From a checkpoint of a small multi-label audio tagger: batches of 128.
Rows from block 2 of a small multi-label audio tagger, named by matrix and row number. Rows with one number belong to one neuron. Each number is 128 + 32 x the weight over its row's rms, rounded and kept within 0 to 255. All counts start at 0. Numbers have three digits each.
After each neuron's rows are labels from the 100 clips, of 14976, where the neuron reaches its highest value: "strongest on" is what is common among them. Only what is clearly more common there than usual is listed. The data: synthesized solo parts of chorales (CocoChorales). In brackets: how many of the 100.
# fc1: MLP up (model.blocks.2.mlp.fc1.weight, 1024x256), inputs 0-85
# fc2: MLP down (model.blocks.2.mlp.fc2.weight, 256x1024, transposed), outputs 0-85

fc1.418:118108130079160179097103103169078095103086159089138137107082121126136184115119142115109161104168124094121156127093118113178131142117155109130145148176116143158119067110118168237154112084091091131161144147121156096160164173107069145151112107111102142163123096
fc2.418:077119089120161191150124172115117134134067045086134194125068142127103193088154108209113179146127076152185067122138153122167159085169122163138112166191120100184109125126201149147148152114174166140149107099117140134168129055177146200126163155144176167141083063
strongest on: note B4 (91); note G4 (63); note C5 (60); note A4 (42)

fc1.645:130141102124158151124116129113118098143164157096076107168150041100120163175113153127173101091187151085088127148158196079119153170083113093130103098151140149145161140118079153142099110151131172117094162167126118124113081054108118081129170135142181145119107137
fc2.645:140126128024105108159152144104120136171169177137081097149133058138062124165106160117172102127145163139112116115109113140091139202111122104139173139097084121126125188135123159151108095120111120121112143173168153121145145134190109078097098091100078099120040159
strongest on: note F4 (99); note G4 (93); trombone (61); clarinet (25)

fc1.408:151178177192157193108092138158150140118135080107198122166129138173090065092147136189153092068117150119073087104149190139141182200147125119086127145155209194119115125116134181088100124132126126132126125106118171099166140135116082111178120129106157081121065164
fc2.408:128132193113147114125194167153171143152092064093159071122118154146119146154099128188074160108063142131057141126117172130119111137095155076072130153125133081175095109157136101127087201120137197122106081157204131113118124186095154173146155165163148100080109151
strongest on: horn (95); note B4 (95); note C#5 (56)

fc1.514:135113110078103135132128132152096201141125102154107148115147141130118120174150138160109150170187079089126118107117193089074098101131137138164123158096120217185170131097156123132091137124167222110168110110167143146114137086105098158204111143103132125092116131
fc2.514:138072152150090096144144068124119139096166183158128133109119170138154078142128161106116115146120116100074091074123090155131148123155131129138132092082116165054137152130138156116118095135130135204108170068144124054083159167130101129118128100141119160114119158
strongest on: note G#3 (49); oboe (46); note A#4 (46); note A3 (45)

fc1.723:068115156179165166162100160160145169091160119180161080105095111111143110085156119141131107075123118139134111133103111097180159146123115209115131129086131128102144122044157146134113153112159051119096129170132123132093097138170120126117106142104202143147137141
fc2.723:099157150171185094138150095140135135125085055101100145139075146154138163119122056150126125130099178100161166116129183093099172141086180103138119128175144162082071140161122135133108113131073163184124077167172107112161164125123152158166104216111126138177120110
strongest on: note C#5 (87); note D#5 (77); note B4 (71); note E5 (59)

fc1.368:097139142174144205194125157127136135152160145161175086148128106109116124096143154134132098100092108121121198118187091105111150085193110140118194175114136139171168148102123123130108142109097156183142102131159086174146118140088066060146133078145091092123122139
fc2.368:118121121164156142102146153108166131133169107086091117102185120174115130144129120138137068156068096130107071150170170147162146126115067044103070116095092109109107125152134112095142142166135155136109122150056163142140095177113131172156131096104167166154111077
strongest on: note D4 (96); trombone (94); note C#4 (38)

fc1.434:080115148105132188109154212160124142119137095154126097137099129138144188140109082173141143098188163085091134149196114131112112155099107101104131143091137121139112181082152094173083103193134087163092129132054115139102152126088156145104125165223155154085115203
fc2.434:113079086137111138159179154064111120137130105151053069125137102103117140152143114158108131182156188090127090142100142135182122161158148187135150182174105122171163131139135176094105157172193140119104140097135120139119121119084106100129114074101044117136098183
strongest on: note F4 (100); note F#4 (98); note D#4 (42); trombone (41)

fc1.460:091110128099107105102139172073132138152092137091124199103117098111101167136066131160148094130133133152132118082095157136156173114140139138131163195143092203129120101155091147172125089190153103150124081119151099070130098127106059108140133108187099123144099122
fc2.460:104076127124133203081088110158157161126108153128108181163128138106139119117147106176112140162116184146067094167113144094197129107171082193140126085083172103086155168143079167056068132164210111090110074153141100176087162164070167097141042113125130138146148158
strongest on: note A4 (97); note C5 (66); note B4 (52); horn (49)

fc1.223:067126138079049074149142109178102116194109144132135136110193133149123155129154141154149131102118098103081101134201185107166146119135155083133129185170133148153142127155090146100143111104110114045203135110100123139190085122153138183135091107110102095170126078
fc2.223:116152124183083135111113130137141164157094092108111100128091099143122142083173082113133150085111086137145120055140150089099066138135155133131153163119125166150147087151115196091117138129157160094118131124117135159186148184170072153151125151156119139136067100
strongest on: note C5 (100); note A#4 (77); oboe (71); note B4 (33)

fc1.222:085150118119123129120145214087092107115150101176114096046073144131171098159071116110151138147108113128133170113130094167171163175130104121135147125154113096165154127092083062169137128122146150184105105147149088112099124140100122111092085150198119169149120126
fc2.222:071120141119141160176108122120141139174086129132096165056169093112154127109078108104088081120126188082101147129141076132115082137092102120069107106185167075047109092136155155169181195115131170136159110128098136098080082155084114113140147116175165104154106120
strongest on: note C#4 (95); viola (62); note F#4 (39); note E4 (31)

fc1.171:105090121131140147140187141138142093170160109170120175154130111083121141134169153151109104101122161122108108168121075065126154132148155097176164163158136107183171148109149132175159146143148122126132183111129178122137114123156172149073099086181166131137086125
fc2.171:131126101156138114150103107071142163116157174190075107138121159170151088119047093083143129122160105140071155115104123137133158167142077126142158127089124137069097118095079052188145148123101115167098095080121110113167178173174107168099130156152119062093145075
strongest on: violin (92); note A#4 (67); note G#4 (50); note D#5 (40)

fc1.127:105123181159107124131160094061156130149119108148120122121096173142146059071100144145128092131124122173147100158131122101144164092104131116124122089163095088119073115118122130102063117175089138069149087159129093106095115093111125113095106164084163156104120136
fc2.127:149110142175136146080104187129062112077081110107133148122068193131149121138139127118129085092144148095115126136125149128114170087135069101118096095055137190134062147105138208041145181114134153150201165064139081135117163090065112095163110106104143154127142166
strongest on: note C4 (100); note G3 (95); note B3 (47); cello (46)

fc1.144:127142150120155131106055156074123113049142073128091112120137165147184161121139117133108069138076162153151154111111090176189126123060137156099135133173168132164086084176133110130051104163121146177094103112053155120156178187080132165110118118180090153048096098
fc2.144:116145172158119165115162138091089025076181108161155145082169150166081121136122071139147168106096145139101145128123127166191070119162153149171147151122113166143122110122082188147142180120117133120128134109107066117122080143122179113183153118134159122229145143
strongest on: horn (87); note A#4 (72); note G#4 (55); note F#4 (26)

fc1.513:159083102160100145113132149099095158121122166141153113142133093142112151127140095142087124185130108054144079159094079117082082099090107149144114059066104069149098122144140145109091131065151115097136143126132119127130160123098167162116120130091117135095127156
fc2.513:112135111093120119128096084126173117040100193119153146122085047223109140123153126159165118134169119096134156147167156113165127112139179128111106138103117160160167173134155108097121109164133114124092134137147146075182083179140133154151077121136163150140140083
strongest on: bassoon (52); trumpet (42); note C#5 (42)

fc1.306:119157123151109078112079172127126155131137151136132115200100117161202143079112163098137155186102138108086077060120128078148076160065154187108097116094167168155147104168166155177125132107166157112102126132165123132166124056124152123129167197159118188116123147
fc2.306:063130143103140155137154126132147073106140080159124133101069150160125141090122110064201181127125118148115182123118101112151158172146139111119102162098147146100090139197134126122132142079055089134126080112109117112190176116126172102129145163152135150107088131
strongest on: note C#5 (99); note C5 (73); oboe (46); note G#4 (37)

fc1.236:100167141137154129148130152142165140106150096134112131115127160098127163107179076181146098091039191166132143071097070188140151157122129118082147079099121160159139062177123103178142100122137075125131148137154161128135121122150061129118146132054171164108138113
fc2.236:150103126147106087084124152090164079172115094181148177106139146112142145124089133138107124185108080148115066165158120144127174159144125134163105090181095095102132143110114147153086160122070106089141121086105108125190164138119154080070105101176142061142105088
strongest on: note C#4 (100); note F#4 (98); viola (59)

fc1.457:143137140110110117110106165063204032139134090109121166118130074147132106133134182166153124103125174115141181091079150158123135193197166159098176156112104164187150142136107151110109086112168133121097056184042110124115123118149107135165172085154136132146155142
fc2.457:111070146107176155158075077202079127132120101163100135180112147111152132158126110195117141153106146186103160143123127129117121117084047139158166119163133124125154207126098135065156119110183142089070091148166096204092092156102135161107112134163162106169155187
strongest on: note B4 (100); note A4 (99); oboe (59)

fc1.170:114132161155183122143132150107098084055127060096115137137187099161097089130103157146094112119118140103148132105106150113123119133134112098136097125137161121056067124114084112097070100140130133058150129117073153125151136127098189121156154126076102077089102127
fc2.170:190100085183134134109181123213108123141108019130165139120140112166156123111160137171134163129120105133063188122130122153090140115092173128172151103168111120151168084102071074163067133137117163078135128110178131155116095170156113141113225074089143159125122115
strongest on: note G#3 (75); note G3 (69); bassoon (54); note F3 (41)

fc1.712:124133136184160124144137169098056095087153056120150153183115111160164106109100145149131158137078185109155129028149107154129203160110145105089137105116147102126100095155081079103155112117130146134099075178116111096135118149125189123128117101116118111167136115
fc2.712:182122157080107124106201138140086064104116138142121121128140107147129143091110163190157136165090070123107079109158174092125096143096141053113126105131124102087087121123066060084130147173163084166126154156162164082128097153164185152157170146039133089122136161
strongest on: note C#5 (64); horn (51); trumpet (49); note A5 (36)

fc1.547:159136124120157135091127099147069103096108124095110129129126123111164146143116159150144063149126118094081061146196073105146158094129126116121068151112096103171099127136109167102106126115090103092126162130063107108105202136047145168123130165098153222088163129
fc2.547:122154107125125163088117096129167085137163142139141167130138101078135107081142081112086114127135154158123067092169174062133126128136107084089174100077139146155089134147132165076143167063143099170205159125140147189173175093086093098123103147118105104134138132
strongest on: note C4 (88); note F3 (68); bassoon (62); note A#3 (33)

fc1.456:114112093176097149157114111122239124077098121099181140133105159122162081136209109177055116143135182093075144135124132105122133158142140118105128169091186156106133096145139117127132057124153161142106128149091126182113119138176164108132112159067126133120082098
fc2.456:145096112135166097158106122120106135140140114138144156090128116132088087149142170107116107141169114157108218138120112115062104080111150055096106127136132115138083110123234091208135099154108149187140089119136114074170087082164173124151167090099135121066106118
strongest on: note A#4 (71); note B4 (59); note F#4 (33); note G#4 (30)

fc1.551:123106158117180101139116130171087107166081094168137089142129110142162158140118111141119187127101166077166099123126102163175096189155117148109133114076203161097083092180095076140100125141139099082135141168079129160203101150180163123172174122147120136125147076
fc2.551:127113136098148162107155144115092089152133135128092140096141109165068130085102126139121133151113149158062137091145149124101146113115146145160148116123114122149049105140133115117122123129148124086142140164130095118141115084099144121058181088103159179135143045
strongest on: note C#5 (100); note A#4 (99); note C5 (49); oboe (47)

fc1.536:144077131097093126163159087101127136130079152146082114134116168153169132084134160105140142168191079141132101128097170107115153155066148160143142115155119158083139098146092122096123130083132117126114101135131096137174092148157118154099090127120068143092149116
fc2.536:078157162136113082036147172110157110127079112081146190154090108121119123179155127093145068163138169117152054174140161080081126092118136096071110176123089124112092129146064190122162157155087092073130159114096109095115210137089117069112107152116105138161102163
strongest on: note G#5 (100); note F#5 (100); trumpet (63)

fc1.722:106154191135113081113187101206152115131104123166150079108143141163115139122133169150124173132062102087116142170108140152106067160149141204169138137149063148084208106159063174065110142135118102137111127135117154114118131119148169146130081076150057092124118158
fc2.722:148112117118114112067143210070136136160161112109115135109129093100101120139124159114119155181136121138104124122091178177084065144118129180098078095054088063107083071126114081135110193164123120088052108107126170130113099129180120093122148108134115134140128118
strongest on: note G#5 (99); note F#5 (99); trumpet (53)

fc1.96:137090074146149180152105167127114159096074118175168182113109162109173095096149146158153151106153119090127095088097165121150123155111076096107156112150139110178108133025130177119186129090144123135121064142144135119105111105115124115149108120125110123137214104
fc2.96:180162085124110129146092074170146136096121099192091165169152152129132102130130133134121132123143139034131134066098110155140136158114133135140177103096117177121126155132167182102155134161156091108166151134142061093108115101129096166097074086145110076132133136
strongest on: note B4 (74); note A4 (51); horn (40); trumpet (30)

fc1.721:183103160178124105135131123105197172089130055124159144121177114111103130082165089182109114133133159180107146089191113124105134051088111142142148181156142138159110117102068129155149119175046141115144108160226120104115087106058073182130108152135189102145087149
fc2.721:120119108218139146088165155054170142159160131081190105096163159120092154145127177114129145164049109166092133119158159161136136149055138138134089120159105182163115154151056164150132151165081141097117135145111149075166096097123142147105139109080152158109130130
strongest on: note C#4 (72); note F#4 (70); viola (30)

fc1.677:142164164172093171128067124142128188151115192203115106155130151141096102136169086102098114139147114088161139161138214189105090151140101174160056159097126208149162104069141147076135151123144132106136093135143151165113120121096127120100094106129081068137114104
fc2.677:138150197143094140095172155099133182147190183123088095114124122103186136195102117142150121135111144093120155146221056153149114097069194135107114202065111163066119103169101105072171187118122135160091167147137185150077155174068102149113122111176105114104135139
strongest on: note G#3 (57); cello (46); note C#3 (42); note D#3 (41)

fc1.566:099098165119157128133119144171098131072134064117115138133141079164176119049176149173122138066088133104150126143178135104192139164123163109096083155166130083111110134124152101116135167106161129109106169175074157149163167151101158161117122123104107096122103089
fc2.566:127159179118110172174058103151114107113055176140152071155084143152155126186127100080131113129170127128072154140110114129152116135126136089144132132106076092086094125144186115105134098104149074146154139133192130116086151181182170123167159103144119025134103124
strongest on: note A#4 (100); horn (85); note C5 (63); note F#4 (37)

fc1.312:115129099077068136153142101252063125118092085083128149138076155122100197136155155163176133149142138105104129156180186161136102157142122106113117084145125110153100157065143139121167095092110103062180145122132082129154058177130137117177111156181059105137193147
fc2.312:100133205107111144120104094138123104112069104165172146144158105151126150097194113112076141098077165146181161082142130081125093141142115093131149141115115105113173108186126109129168120101161132104121074160097133119157185170150126147168161152115130106137119094
strongest on: note C5 (100); note A#4 (94); violin (39); note G4 (25)

fc1.625:123136148185138121156154137078114116149083129114145109109189151155110086123171137122086150091127120098126135130114129112125133203134133144159146093046224121101100136123108064145160164070117101141126174089100195098124152192164152150156115131129134117098123091
fc2.625:157156101102146125095161181105153116147102169143133068062095174183126142161117186171175102118134156109080123087140122105106130115078154084128135090143114149108084099121093115138174140164078082122117125138102169095132106161158146147121103149091106169102167093
strongest on: note A#4 (100); note B4 (86); note F#4 (56); note G#4 (43)

fc1.595:142099132158075147121128154113158108145114129154123100122117155154155096140134136146147119125161096135082132092084092086176144124073128070082157091147157109136108132155145178157115132114122195104084074101108149193128203128145140122143134169113155138104126186
fc2.595:178133096110227078128038084188140095101073165095137174143213118090119068111158161098103113131148134141035138063097127111094140118085126139075118090108150091159120168112094123150143120088145141160122117120128090078206136119203117143145135141137090082089155094
strongest on: note C4 (97); clarinet (49); note B3 (35); trombone (33)

fc1.330:123160131178123111109157152159159107117148121115154057133160147106125062157161132134091115140120163076127147160128094030115159126092134163115136136056164092070104084159074125085151140115086124148089214146133171124105157158136161143095132145117115138113110081
fc2.330:100194123104163113109146155128148064151102153088145147048068159106113210157130170158214132134114088142108126121164160141094130114064123113118055114130128118103087128085142156120109109155090107144108135132108187096146095103164120161103136130130105123160122121
strongest on: note A#4 (100); note G#4 (89); note F#4 (57); note B4 (32)

fc1.251:089103109136154127134099190138070142141144090170104196121081187135140083107143167128187142111144086058148088117105142096152097166155142068104155104152116102157131096087119095085153122083174179093141088177141152097118119062135144114161147106131193096118145126
fc2.251:138109064125164131112118180169109138081146109208120126110146139174167139120151213159121132085107109073093134063103084168167122196154109121101130104117125158168112135092122153142108101147118093113163167115135092090112137133125081125125123115094130114168098109
strongest on: note C4 (79); note G#3 (76); cello (57); note G3 (54)

fc1.685:085156182113129151145084144129150140085119100141085085092162131172101080113097106209182138155155165067124091091106168106178146159192099104147139154095138156098174093096144124106139133100150132074118095176151159128121097097145123100147168154142119106145130133
fc2.685:151133144174142100140121131137069188182132141119151131128140078141126167086135126140170131109126079098108138160111128105061144136054114081180082038167180180140107135114151114156147096132158129160170134079099098165130101137174122171122125114062109086133093142
strongest on: note G#3 (75); tuba (70); note G3 (59); note A3 (41)

fc1.397:021140173155127091154196092107144106119181144120149060143143098103118110116096113152164079061116199108142136135103191173100141092141119083109133161102127080165114115117121175056139135117115090131122186130135153073085153104092157118111141112095133165142109137
fc2.397:101125072160094116162119142053113124104180163145103190116128109174173149072109091108193122173171153180101100105082110149123149120113157178164137135145158178093145085133163161139163175107065092158127167082097051192170129121089097084119167113162133102082073130
strongest on: note C#4 (55); tuba (51); note C4 (35); note G#5 (29)

fc1.49:087091047107099142084150121138173135197070158154143137143118128092160136167155146083129132133139139105122171217146123123130120149140076075094079153113071083149103127132182166148122127127182134140153165098106151180137193093146151134110104117160070125092168145
fc2.49:122124168136163078105127099073190145124128135149133139073087120147094131080107171122111185126093143049120093144091118061188120131106083115117108163125125141082108116181161141142170157104113140186161117108159113144071115110116195155170170097134147086128085159
strongest on: note C4 (74); clarinet (71); note A#3 (51); note F4 (43)

fc1.76:105126137148116167117154151172136122177206073121175110129093169120143177163124084164093171161129075201142124103144119125130159010174156167119184137105120101175157166165142124190174117141135150180147050110137076172146150141140105139136128096152160163164135122
fc2.76:123092081123173085119082165123109168122105143151110101129142205117187127114102109097119140100140079125172114067027136132055151139122137109094146095199164094128125100118174087154094134083171113171188140152097156099111119110122100118148139143134131128079085130
strongest on: note G#3 (56); note D#4 (55); note E4 (42); note A#3 (42)

fc1.488:150134170134134106137122113127190107126142091122101101180145122152133148202117104152150097089184155086122147082208132151126139122168128090101128151121097153159083103108121116135132121154053155060160138151198131110135096128112139104108189164153172142170097144
fc2.488:120127142098077128144145103101061133154153129114158134146095129157113143168155159122169149148158091092093139139125139160145116174098106117115135156131081130104108162160159097166161165118177147098101114055123159120164079130161077109092154125194156130142138143
strongest on: note D4 (100); note E4 (65); note F#4 (49); note G4 (43)

fc1.369:079159091124181138143154164102141131166149094136179135148143156150147132187148133153127150111109145112127181093154045105111126134145146095136114062118082095138083082140138142120141110137121141153147102176128149135098093170140110109097118153107167137095147175
fc2.369:094106128105108138131069117110131042138064078144111091165176117125090117118079154153158077143119109130117098107092175134173144154167114108118175046106152092128125137111078133089099148124147149084114168167074098111199077158138136129119135165121103084087180123
strongest on: note C#5 (99); note E5 (60); flute (57); note D5 (56)

fc1.451:117177115093137155169161128168158100132080109117148167191146136114106181193099114171174116115160161116115129124146147133121136109172143139142138136139136141145094090098094141111201085093088101116161104125145105148137066182083104118115092095072119128167123145
fc2.451:166070082144201187127138112114127107117178098106140134071137125126123213164227091161132128130155116164079165118114144150152144171140102117128170102111080090173141151145195194159145145115169152126165070042119098141166147086141094115117153113117131086098111118
strongest on: note A4 (98); note G4 (75); note B4 (70); note F#4 (37)

fc1.125:136177147128101090088135087095121107127135187163125143149168151166103119158165180111154085136099184249142089134040137140151153089094177114095082138157136127117112109080087178107126148130190158108131127124197126163142115177147149086158116115058096133114113157
fc2.125:156144109164154079126085174181109162113092110137134120115129118173161151121127196132043127160173060100147120135135125137086171136090083123163184158149098134106137126201159179097172128100150114116143127077120066133157105112127109091158105165146152057118098122
strongest on: note C#4 (91); note F#4 (33); note D#4 (32); viola (29)

fc1.764:100123176089083114109165125156077133114122155129165148071134111122140171114067115097155163097140150160092077181029120172118215167098134145103091170119110134143126125163120098078097161124154123080143159167081087148168153148160137112190157195174092120169141120
fc2.764:107175089118124103126110098141106109156122088136156047124131143164157156087120163129042118143115155122187165150119125137173189143150080104134141120129078165172124178141125074126036104121098148159124089155087140123109106086109120194101131095149154181079147114
strongest on: note C5 (97); note C#5 (96); note G#4 (40); note D#5 (31)

fc1.658:083205177108071165100127120172100092111113107116089106084114118118083073075106098141186124130121118121100183137095086128113150115108096135160121070178087056102078097116109164175150127099127086088076138182199140110166106149129067137094132131149143118120167144
fc2.658:076073153099158167129134123190163117112082073127142116139161101153139144102145090176139075080092148137122135152116198129130166077126114139095129076106161055111105135115122144160111133122166140191073102121119097134117126099070121155121162172147172189116087142
strongest on: note G#5 (75); flute (60); note E5 (49); note F#5 (34)

fc1.728:057109160138122102135171145121161107159173106084087114144161185079144159123111128135216126088144144170171106136130114174131128103105161111145107099147108095166105121108096087140202109126044118116135161144135105101095115091124158159112140133060125183133065186
fc2.728:116123106142119110163123155125163134124087135169095174110143211179142135155122074147137117118173115157166173138074109143109128133156145157185200097102155133147090133101148131190097141075103088131171079087129109070114197129077154135130117100124148133114118113
strongest on: note C#5 (35); note F5 (34); saxophone (33); note D#5 (32)

fc1.738:130146166126145084130076144072122122107110181140102126146137129144173080150115103160086115109145121158151120123162169136172122147097127098157117110152126134080094120080094146150083073122096098098145137203143126119096053111130126194123119179111175148103119134
fc2.738:191100127144144169050154163094125186165120153087110176123129184123116110168125119080143120129122075132100097195128090136098128111101128125105134088121145171125094181117153198083116119091101165097184163094170079128137113148126118148116121088069121166149129191
strongest on: note C#4 (51); bassoon (44); note G#3 (40); note C4 (34)

fc1.249:080185106126112164103107138155146161148192119155192086107124145164164180130065146139114212153083139167197138136117157079107117163173108179067117130110109136056115123097143179154115091197145130166149108126178110134136119136083048137130152115123142119147174169
fc2.249:130123056140099102131144084145179116151150145192122136163128147140114174184162128118160111135173176079112088115124086113199163113149094124127107166108145160103156095167109107111140154139176112091054131144118164166077135156140096123141092101166126098141192057
strongest on: bassoon (57); note G#3 (43); note A3 (34); note C#5 (31)

fc1.523:129172152123111124120125117102127155188105122137159185120127138111102129088182164125161139065119132172115162128170100184134153165141144141133118086085130123174131157099136088161072167116115119117093112196148149123143103154144103140134183100128173140152141106
fc2.523:169082132128077156108112100091125129103147155193068138129160158173138126148130050116159086193127128145175190099125087141124159128090099088129161127118120197118163106124097095097160141098109200117135112148120166132146160144153140169113064119134093157174139120
strongest on: note B4 (98); note C#5 (72); violin (72); note A#4 (52)

fc1.301:068158148179125126083113169194126114115175049091159125060105170139130119136133145109190149099121105131123144053154144072109193079080154072065159139143117135077059087147133180161149149130133187156128112122093179136118141133124137068115149106125135159130051123
fc2.301:100153077156172145188107112114108099116118106157087092096156135166092108114147107112153095058116117097146131130194121117184172140125174159144154203096158160124154091130166140142078071112136158175149157125168163079115184120104147159083146116114089191146110136
strongest on: violin (99); note E5 (72); note D#5 (48); note G#4 (26)

fc1.217:183157180150086115139098123167156125093177068150107104109107143119183066117122137153124107116098097107114196106197123130141158103124163176120147128146166189212122118159144137152116118111139147124108090144124110110090127132137082099137141099104135184158122124
fc2.217:109130149107127112176129058176110140199092097118093120116120129116107117126176139116112117066139088073121228143116109147064128170123178151135112181167111138191190130169182163124173088067153154104110093100146156129152121140130115130039190135092108107130117121
strongest on: note G#3 (71); tuba (64)

fc1.643:112124123169191155148107135068144099096115120167142147145114136169126141144111112153139154134167145154164126101104159056107131113144169162131152201080088082157084157109172145104143114107104188193144106171137145149121123190135145139137106125121171118154068198
fc2.643:117133120180129162142113084101134127156108136135131137096153183106126117046150134158139131119109124119142127088153154092115173118120107102064116128213142177111134176097119025127134173190102097113117095093108107117110104099135117178070162102132143141150102100
strongest on: note A4 (100); note B4 (93); note C#5 (48); horn (42)

fc1.370:118145176146155190143104145107078120084146195105128117181114130146145071134036107165139086125144083122110118091137115119097147112109165108154106165086079156115134121177166121088092096094082139106107124139105132138119168169118136164136146159074116138117127134
fc2.370:136141185057164110090031165135076102131121129127128171105102139083072097138153139151141155075139171135147145053154131085131144099073125110072164219120151136175130186128146128097121110091090148163184126143172105175124164083156153179162079206104066109142113157
strongest on: note C4 (59); bassoon (51); note G#4 (47); trombone (36)

fc1.596:119128156178114148132140131140186164071096110139149148126161078151128111084168105143135091092111152208099178106101156114142157114132100177128110127208126142177059158073160123117140139107088109128078092139093171084117157161082076137119102104113123079140098135
fc2.596:132156178129210098155106140131054112147083101134141114148116220138136123169107174117156140118123152090100144109134087158109135134069132158117096143075119151086149171125114104176122091065122083133097189176200146140055109186074114185097119158152119103125149135
strongest on: note B4 (99); note A4 (45); oboe (33); note A#4 (31)

fc1.394:101155062106098130117104170107145155124094097135137157125112120114129177110113126218181148127115132132125155102137159137128175104126142128075138148167134160131163131153101160159146146194101130154140119128100100125135091147094080119171100123154058080149109125
fc2.394:109110140159180167086106143107087117117078128130109179154112116070147099124144065152102208146141200132125072165062140105159136156190093129153146069119167120106136210122071159062097057176181141136127097109143132176108111165085138115107113154094153109129122111
strongest on: note A4 (99); note B4 (58); horn (54); note C5 (52)

fc1.555:171106111211180092136144154141075125107163122117085101128149136115147081047148117116166140118203106081099092134178171138117134143143195124137126120128156182073177154121099146138181081157145150145145151078180177086118111061108165133086120110118204132093065120
fc2.555:114144158106095125114107142095155130110133127103095115110090141144125124167092180151130160176147080100138136092140121137127122101155122166092104173065097138111124074108147089166125132164149135101080139146122162101063106115110155091169140091166139094158150077
strongest on: note G#5 (100); note F#5 (97); trumpet (64)

fc1.272:130106177124118081148208119075119097191170156139121126128086114126055175093183127126128139059103156178128111110104114097125155147155111147117149141161122086117143144102079089181174116096089081192145212175106149111128143110118104135134144138108143121100179150
fc2.272:046170084096120126107169158112107090092168241123151165089110161132131147155112109173127086131095187139143163087109135154090162125148112109155121104068180171147138127112074172100162115114104127150098102196157109130109174130149068121110103133170129124114154140
strongest on: note A4 (58); clarinet (54); note G4 (41); note D#4 (32)

fc1.184:138110147126133135148119161110142119086059114122177238109089143177144127172106146156096168089123144094075126104111133159192097172166153184132132126095162149141115052100118096123128064123134063132149118146128113097127098162135113092153102137198105115106128119
fc2.184:106114164133124131116129066097126113120140112104137156116173094105109120128162131161121113092199124199158147114085101116171131152165184131100155102159102094113141100133185148120148090099140109119140129128103102076191092101137175143180154132038142120099139132
strongest on: note C5 (77); note C#5 (69); note A#4 (59); note B4 (57)

fc1.532:111138122160125129152122170114119126113101151072135149149117172138128074158102200119178044133132112140121173148176100148154163111116149087186125187132173185123123137163088121095034102154088164094107150136159143138132074103166110137163109134125092121133101092
fc2.532:113124150177131095091173165159139092134181119113146132163122154181100175136110115136103091085095204140157064097170124143141101065113206138124162110113145173126145130122085129113098101106149103086131181114218112174141129104138123119070139115092059151178160128
strongest on: bassoon (86); note G#3 (76); note A#3 (42); note F3 (35)

fc1.138:152186149092168167085149133036126095158156126094102171154126108165137103168101123140110118159140167150166150109115064143080123145126143193082171119118085105155116103162111099126181114187154106150162091122110149148146070174193133143104095080108123107152109145
fc2.138:194104126126121139064133100125145126073091129161066077150168124135172112108097174121132176161112079158118074153139135108106113080129095123154087116115148138089155211140153098095059131179156142105064163074126105132089058145145112060129189103149159118156169145
strongest on: note A4 (100); note B4 (53); note C#5 (51); trumpet (30)

fc1.197:102123132101132126144162096199146122123039080161119102111170107141117194112139131191158157118149136154140086098118170159159117145147166097125084159104117095110082131065185084131143108160131096101164126122176117160198070162115169181142138171104096102162112145
fc2.197:127093107165122168179114138144116100167135093143177178118112059095106118094143127200128156090126120131088096090108107166141164109168116123152126155173128199069120100192157051108132129160103117160132076177116107117113165114121067124116152135146114159205078118
strongest on: note C5 (100); note A#4 (100); oboe (62); trumpet (28)

fc1.78:122124144083147061150117177129128098219068133141138134097140159172100149161152129139090159110120164091113140145144078160135155182097132123104154109052139141090046128136121075143121150082140122125150145171121119141173113199178144156161111141139095155160123078
fc2.78:107117148099117174120129136104097149141158148129126120081151109143137150121126140176154073123160128114108159101127139101131179134154084103171132107133107120084121119130165151164116117147065144176133116175148129121036118125079129195118179104067148132143117009
strongest on: note A#4 (100); note C5 (83); note C#5 (73); note G#4 (40)

fc1.1:146129133140172092181135095148156213100126094098132126130165083139090151109141140106155134088049142157113159077136174118135167189107169138120124165163119122165146139105151118165200155149091162103112107099140169075187129157114124127121111140087190085138149130
fc2.1:134135175147155133113124085134147119132112086179166139115133172134122132132086122123188164110082144090094096061118142114143104137075136056154092031140131103100086168136149142121164059101084111106105168160128156089152036169103107172105128116133162150146121093
strongest on: note B4 (92); oboe (71); note A4 (70)

fc1.264:128123103132197149172117166122100127125087173143154126149167080159095151143116115146126148097077126129169186096133170131088112216138185167130149126145184137086150134127157091079057100140152104142115074185108121126161064156151125123146125099135078081152112161
fc2.264:188113172029067194111162108118050115132133103110148216175110078119093113138173172134183117142110074152133172121118122161141098118112181091136172120123140153071124123163108079173145159129138094069103150108166056149138113153124177123165166124137088072145162091
strongest on: horn (100); note C#5 (60); note C5 (41); note G#4 (33)

fc1.689:087176155142105102065163119121128155138123157151167176117086164174155151154066078097144166116079116123160140133077139108155129146063146125108073087074176067172088135135082150084117125160166147091167113114150135155108106100137146125105128175142124128159088100
fc2.689:127178124143107142123130074110124143103096085142100107055083154124214121097081079153112079108152194128098136134116122138148207105158151184152170168115146168128108080140114122131088174121088150086097070093082064120146109067127135114113117163161147169143177089
strongest on: note C#5 (99); note F5 (88); note D#5 (74); instrument: violin (54)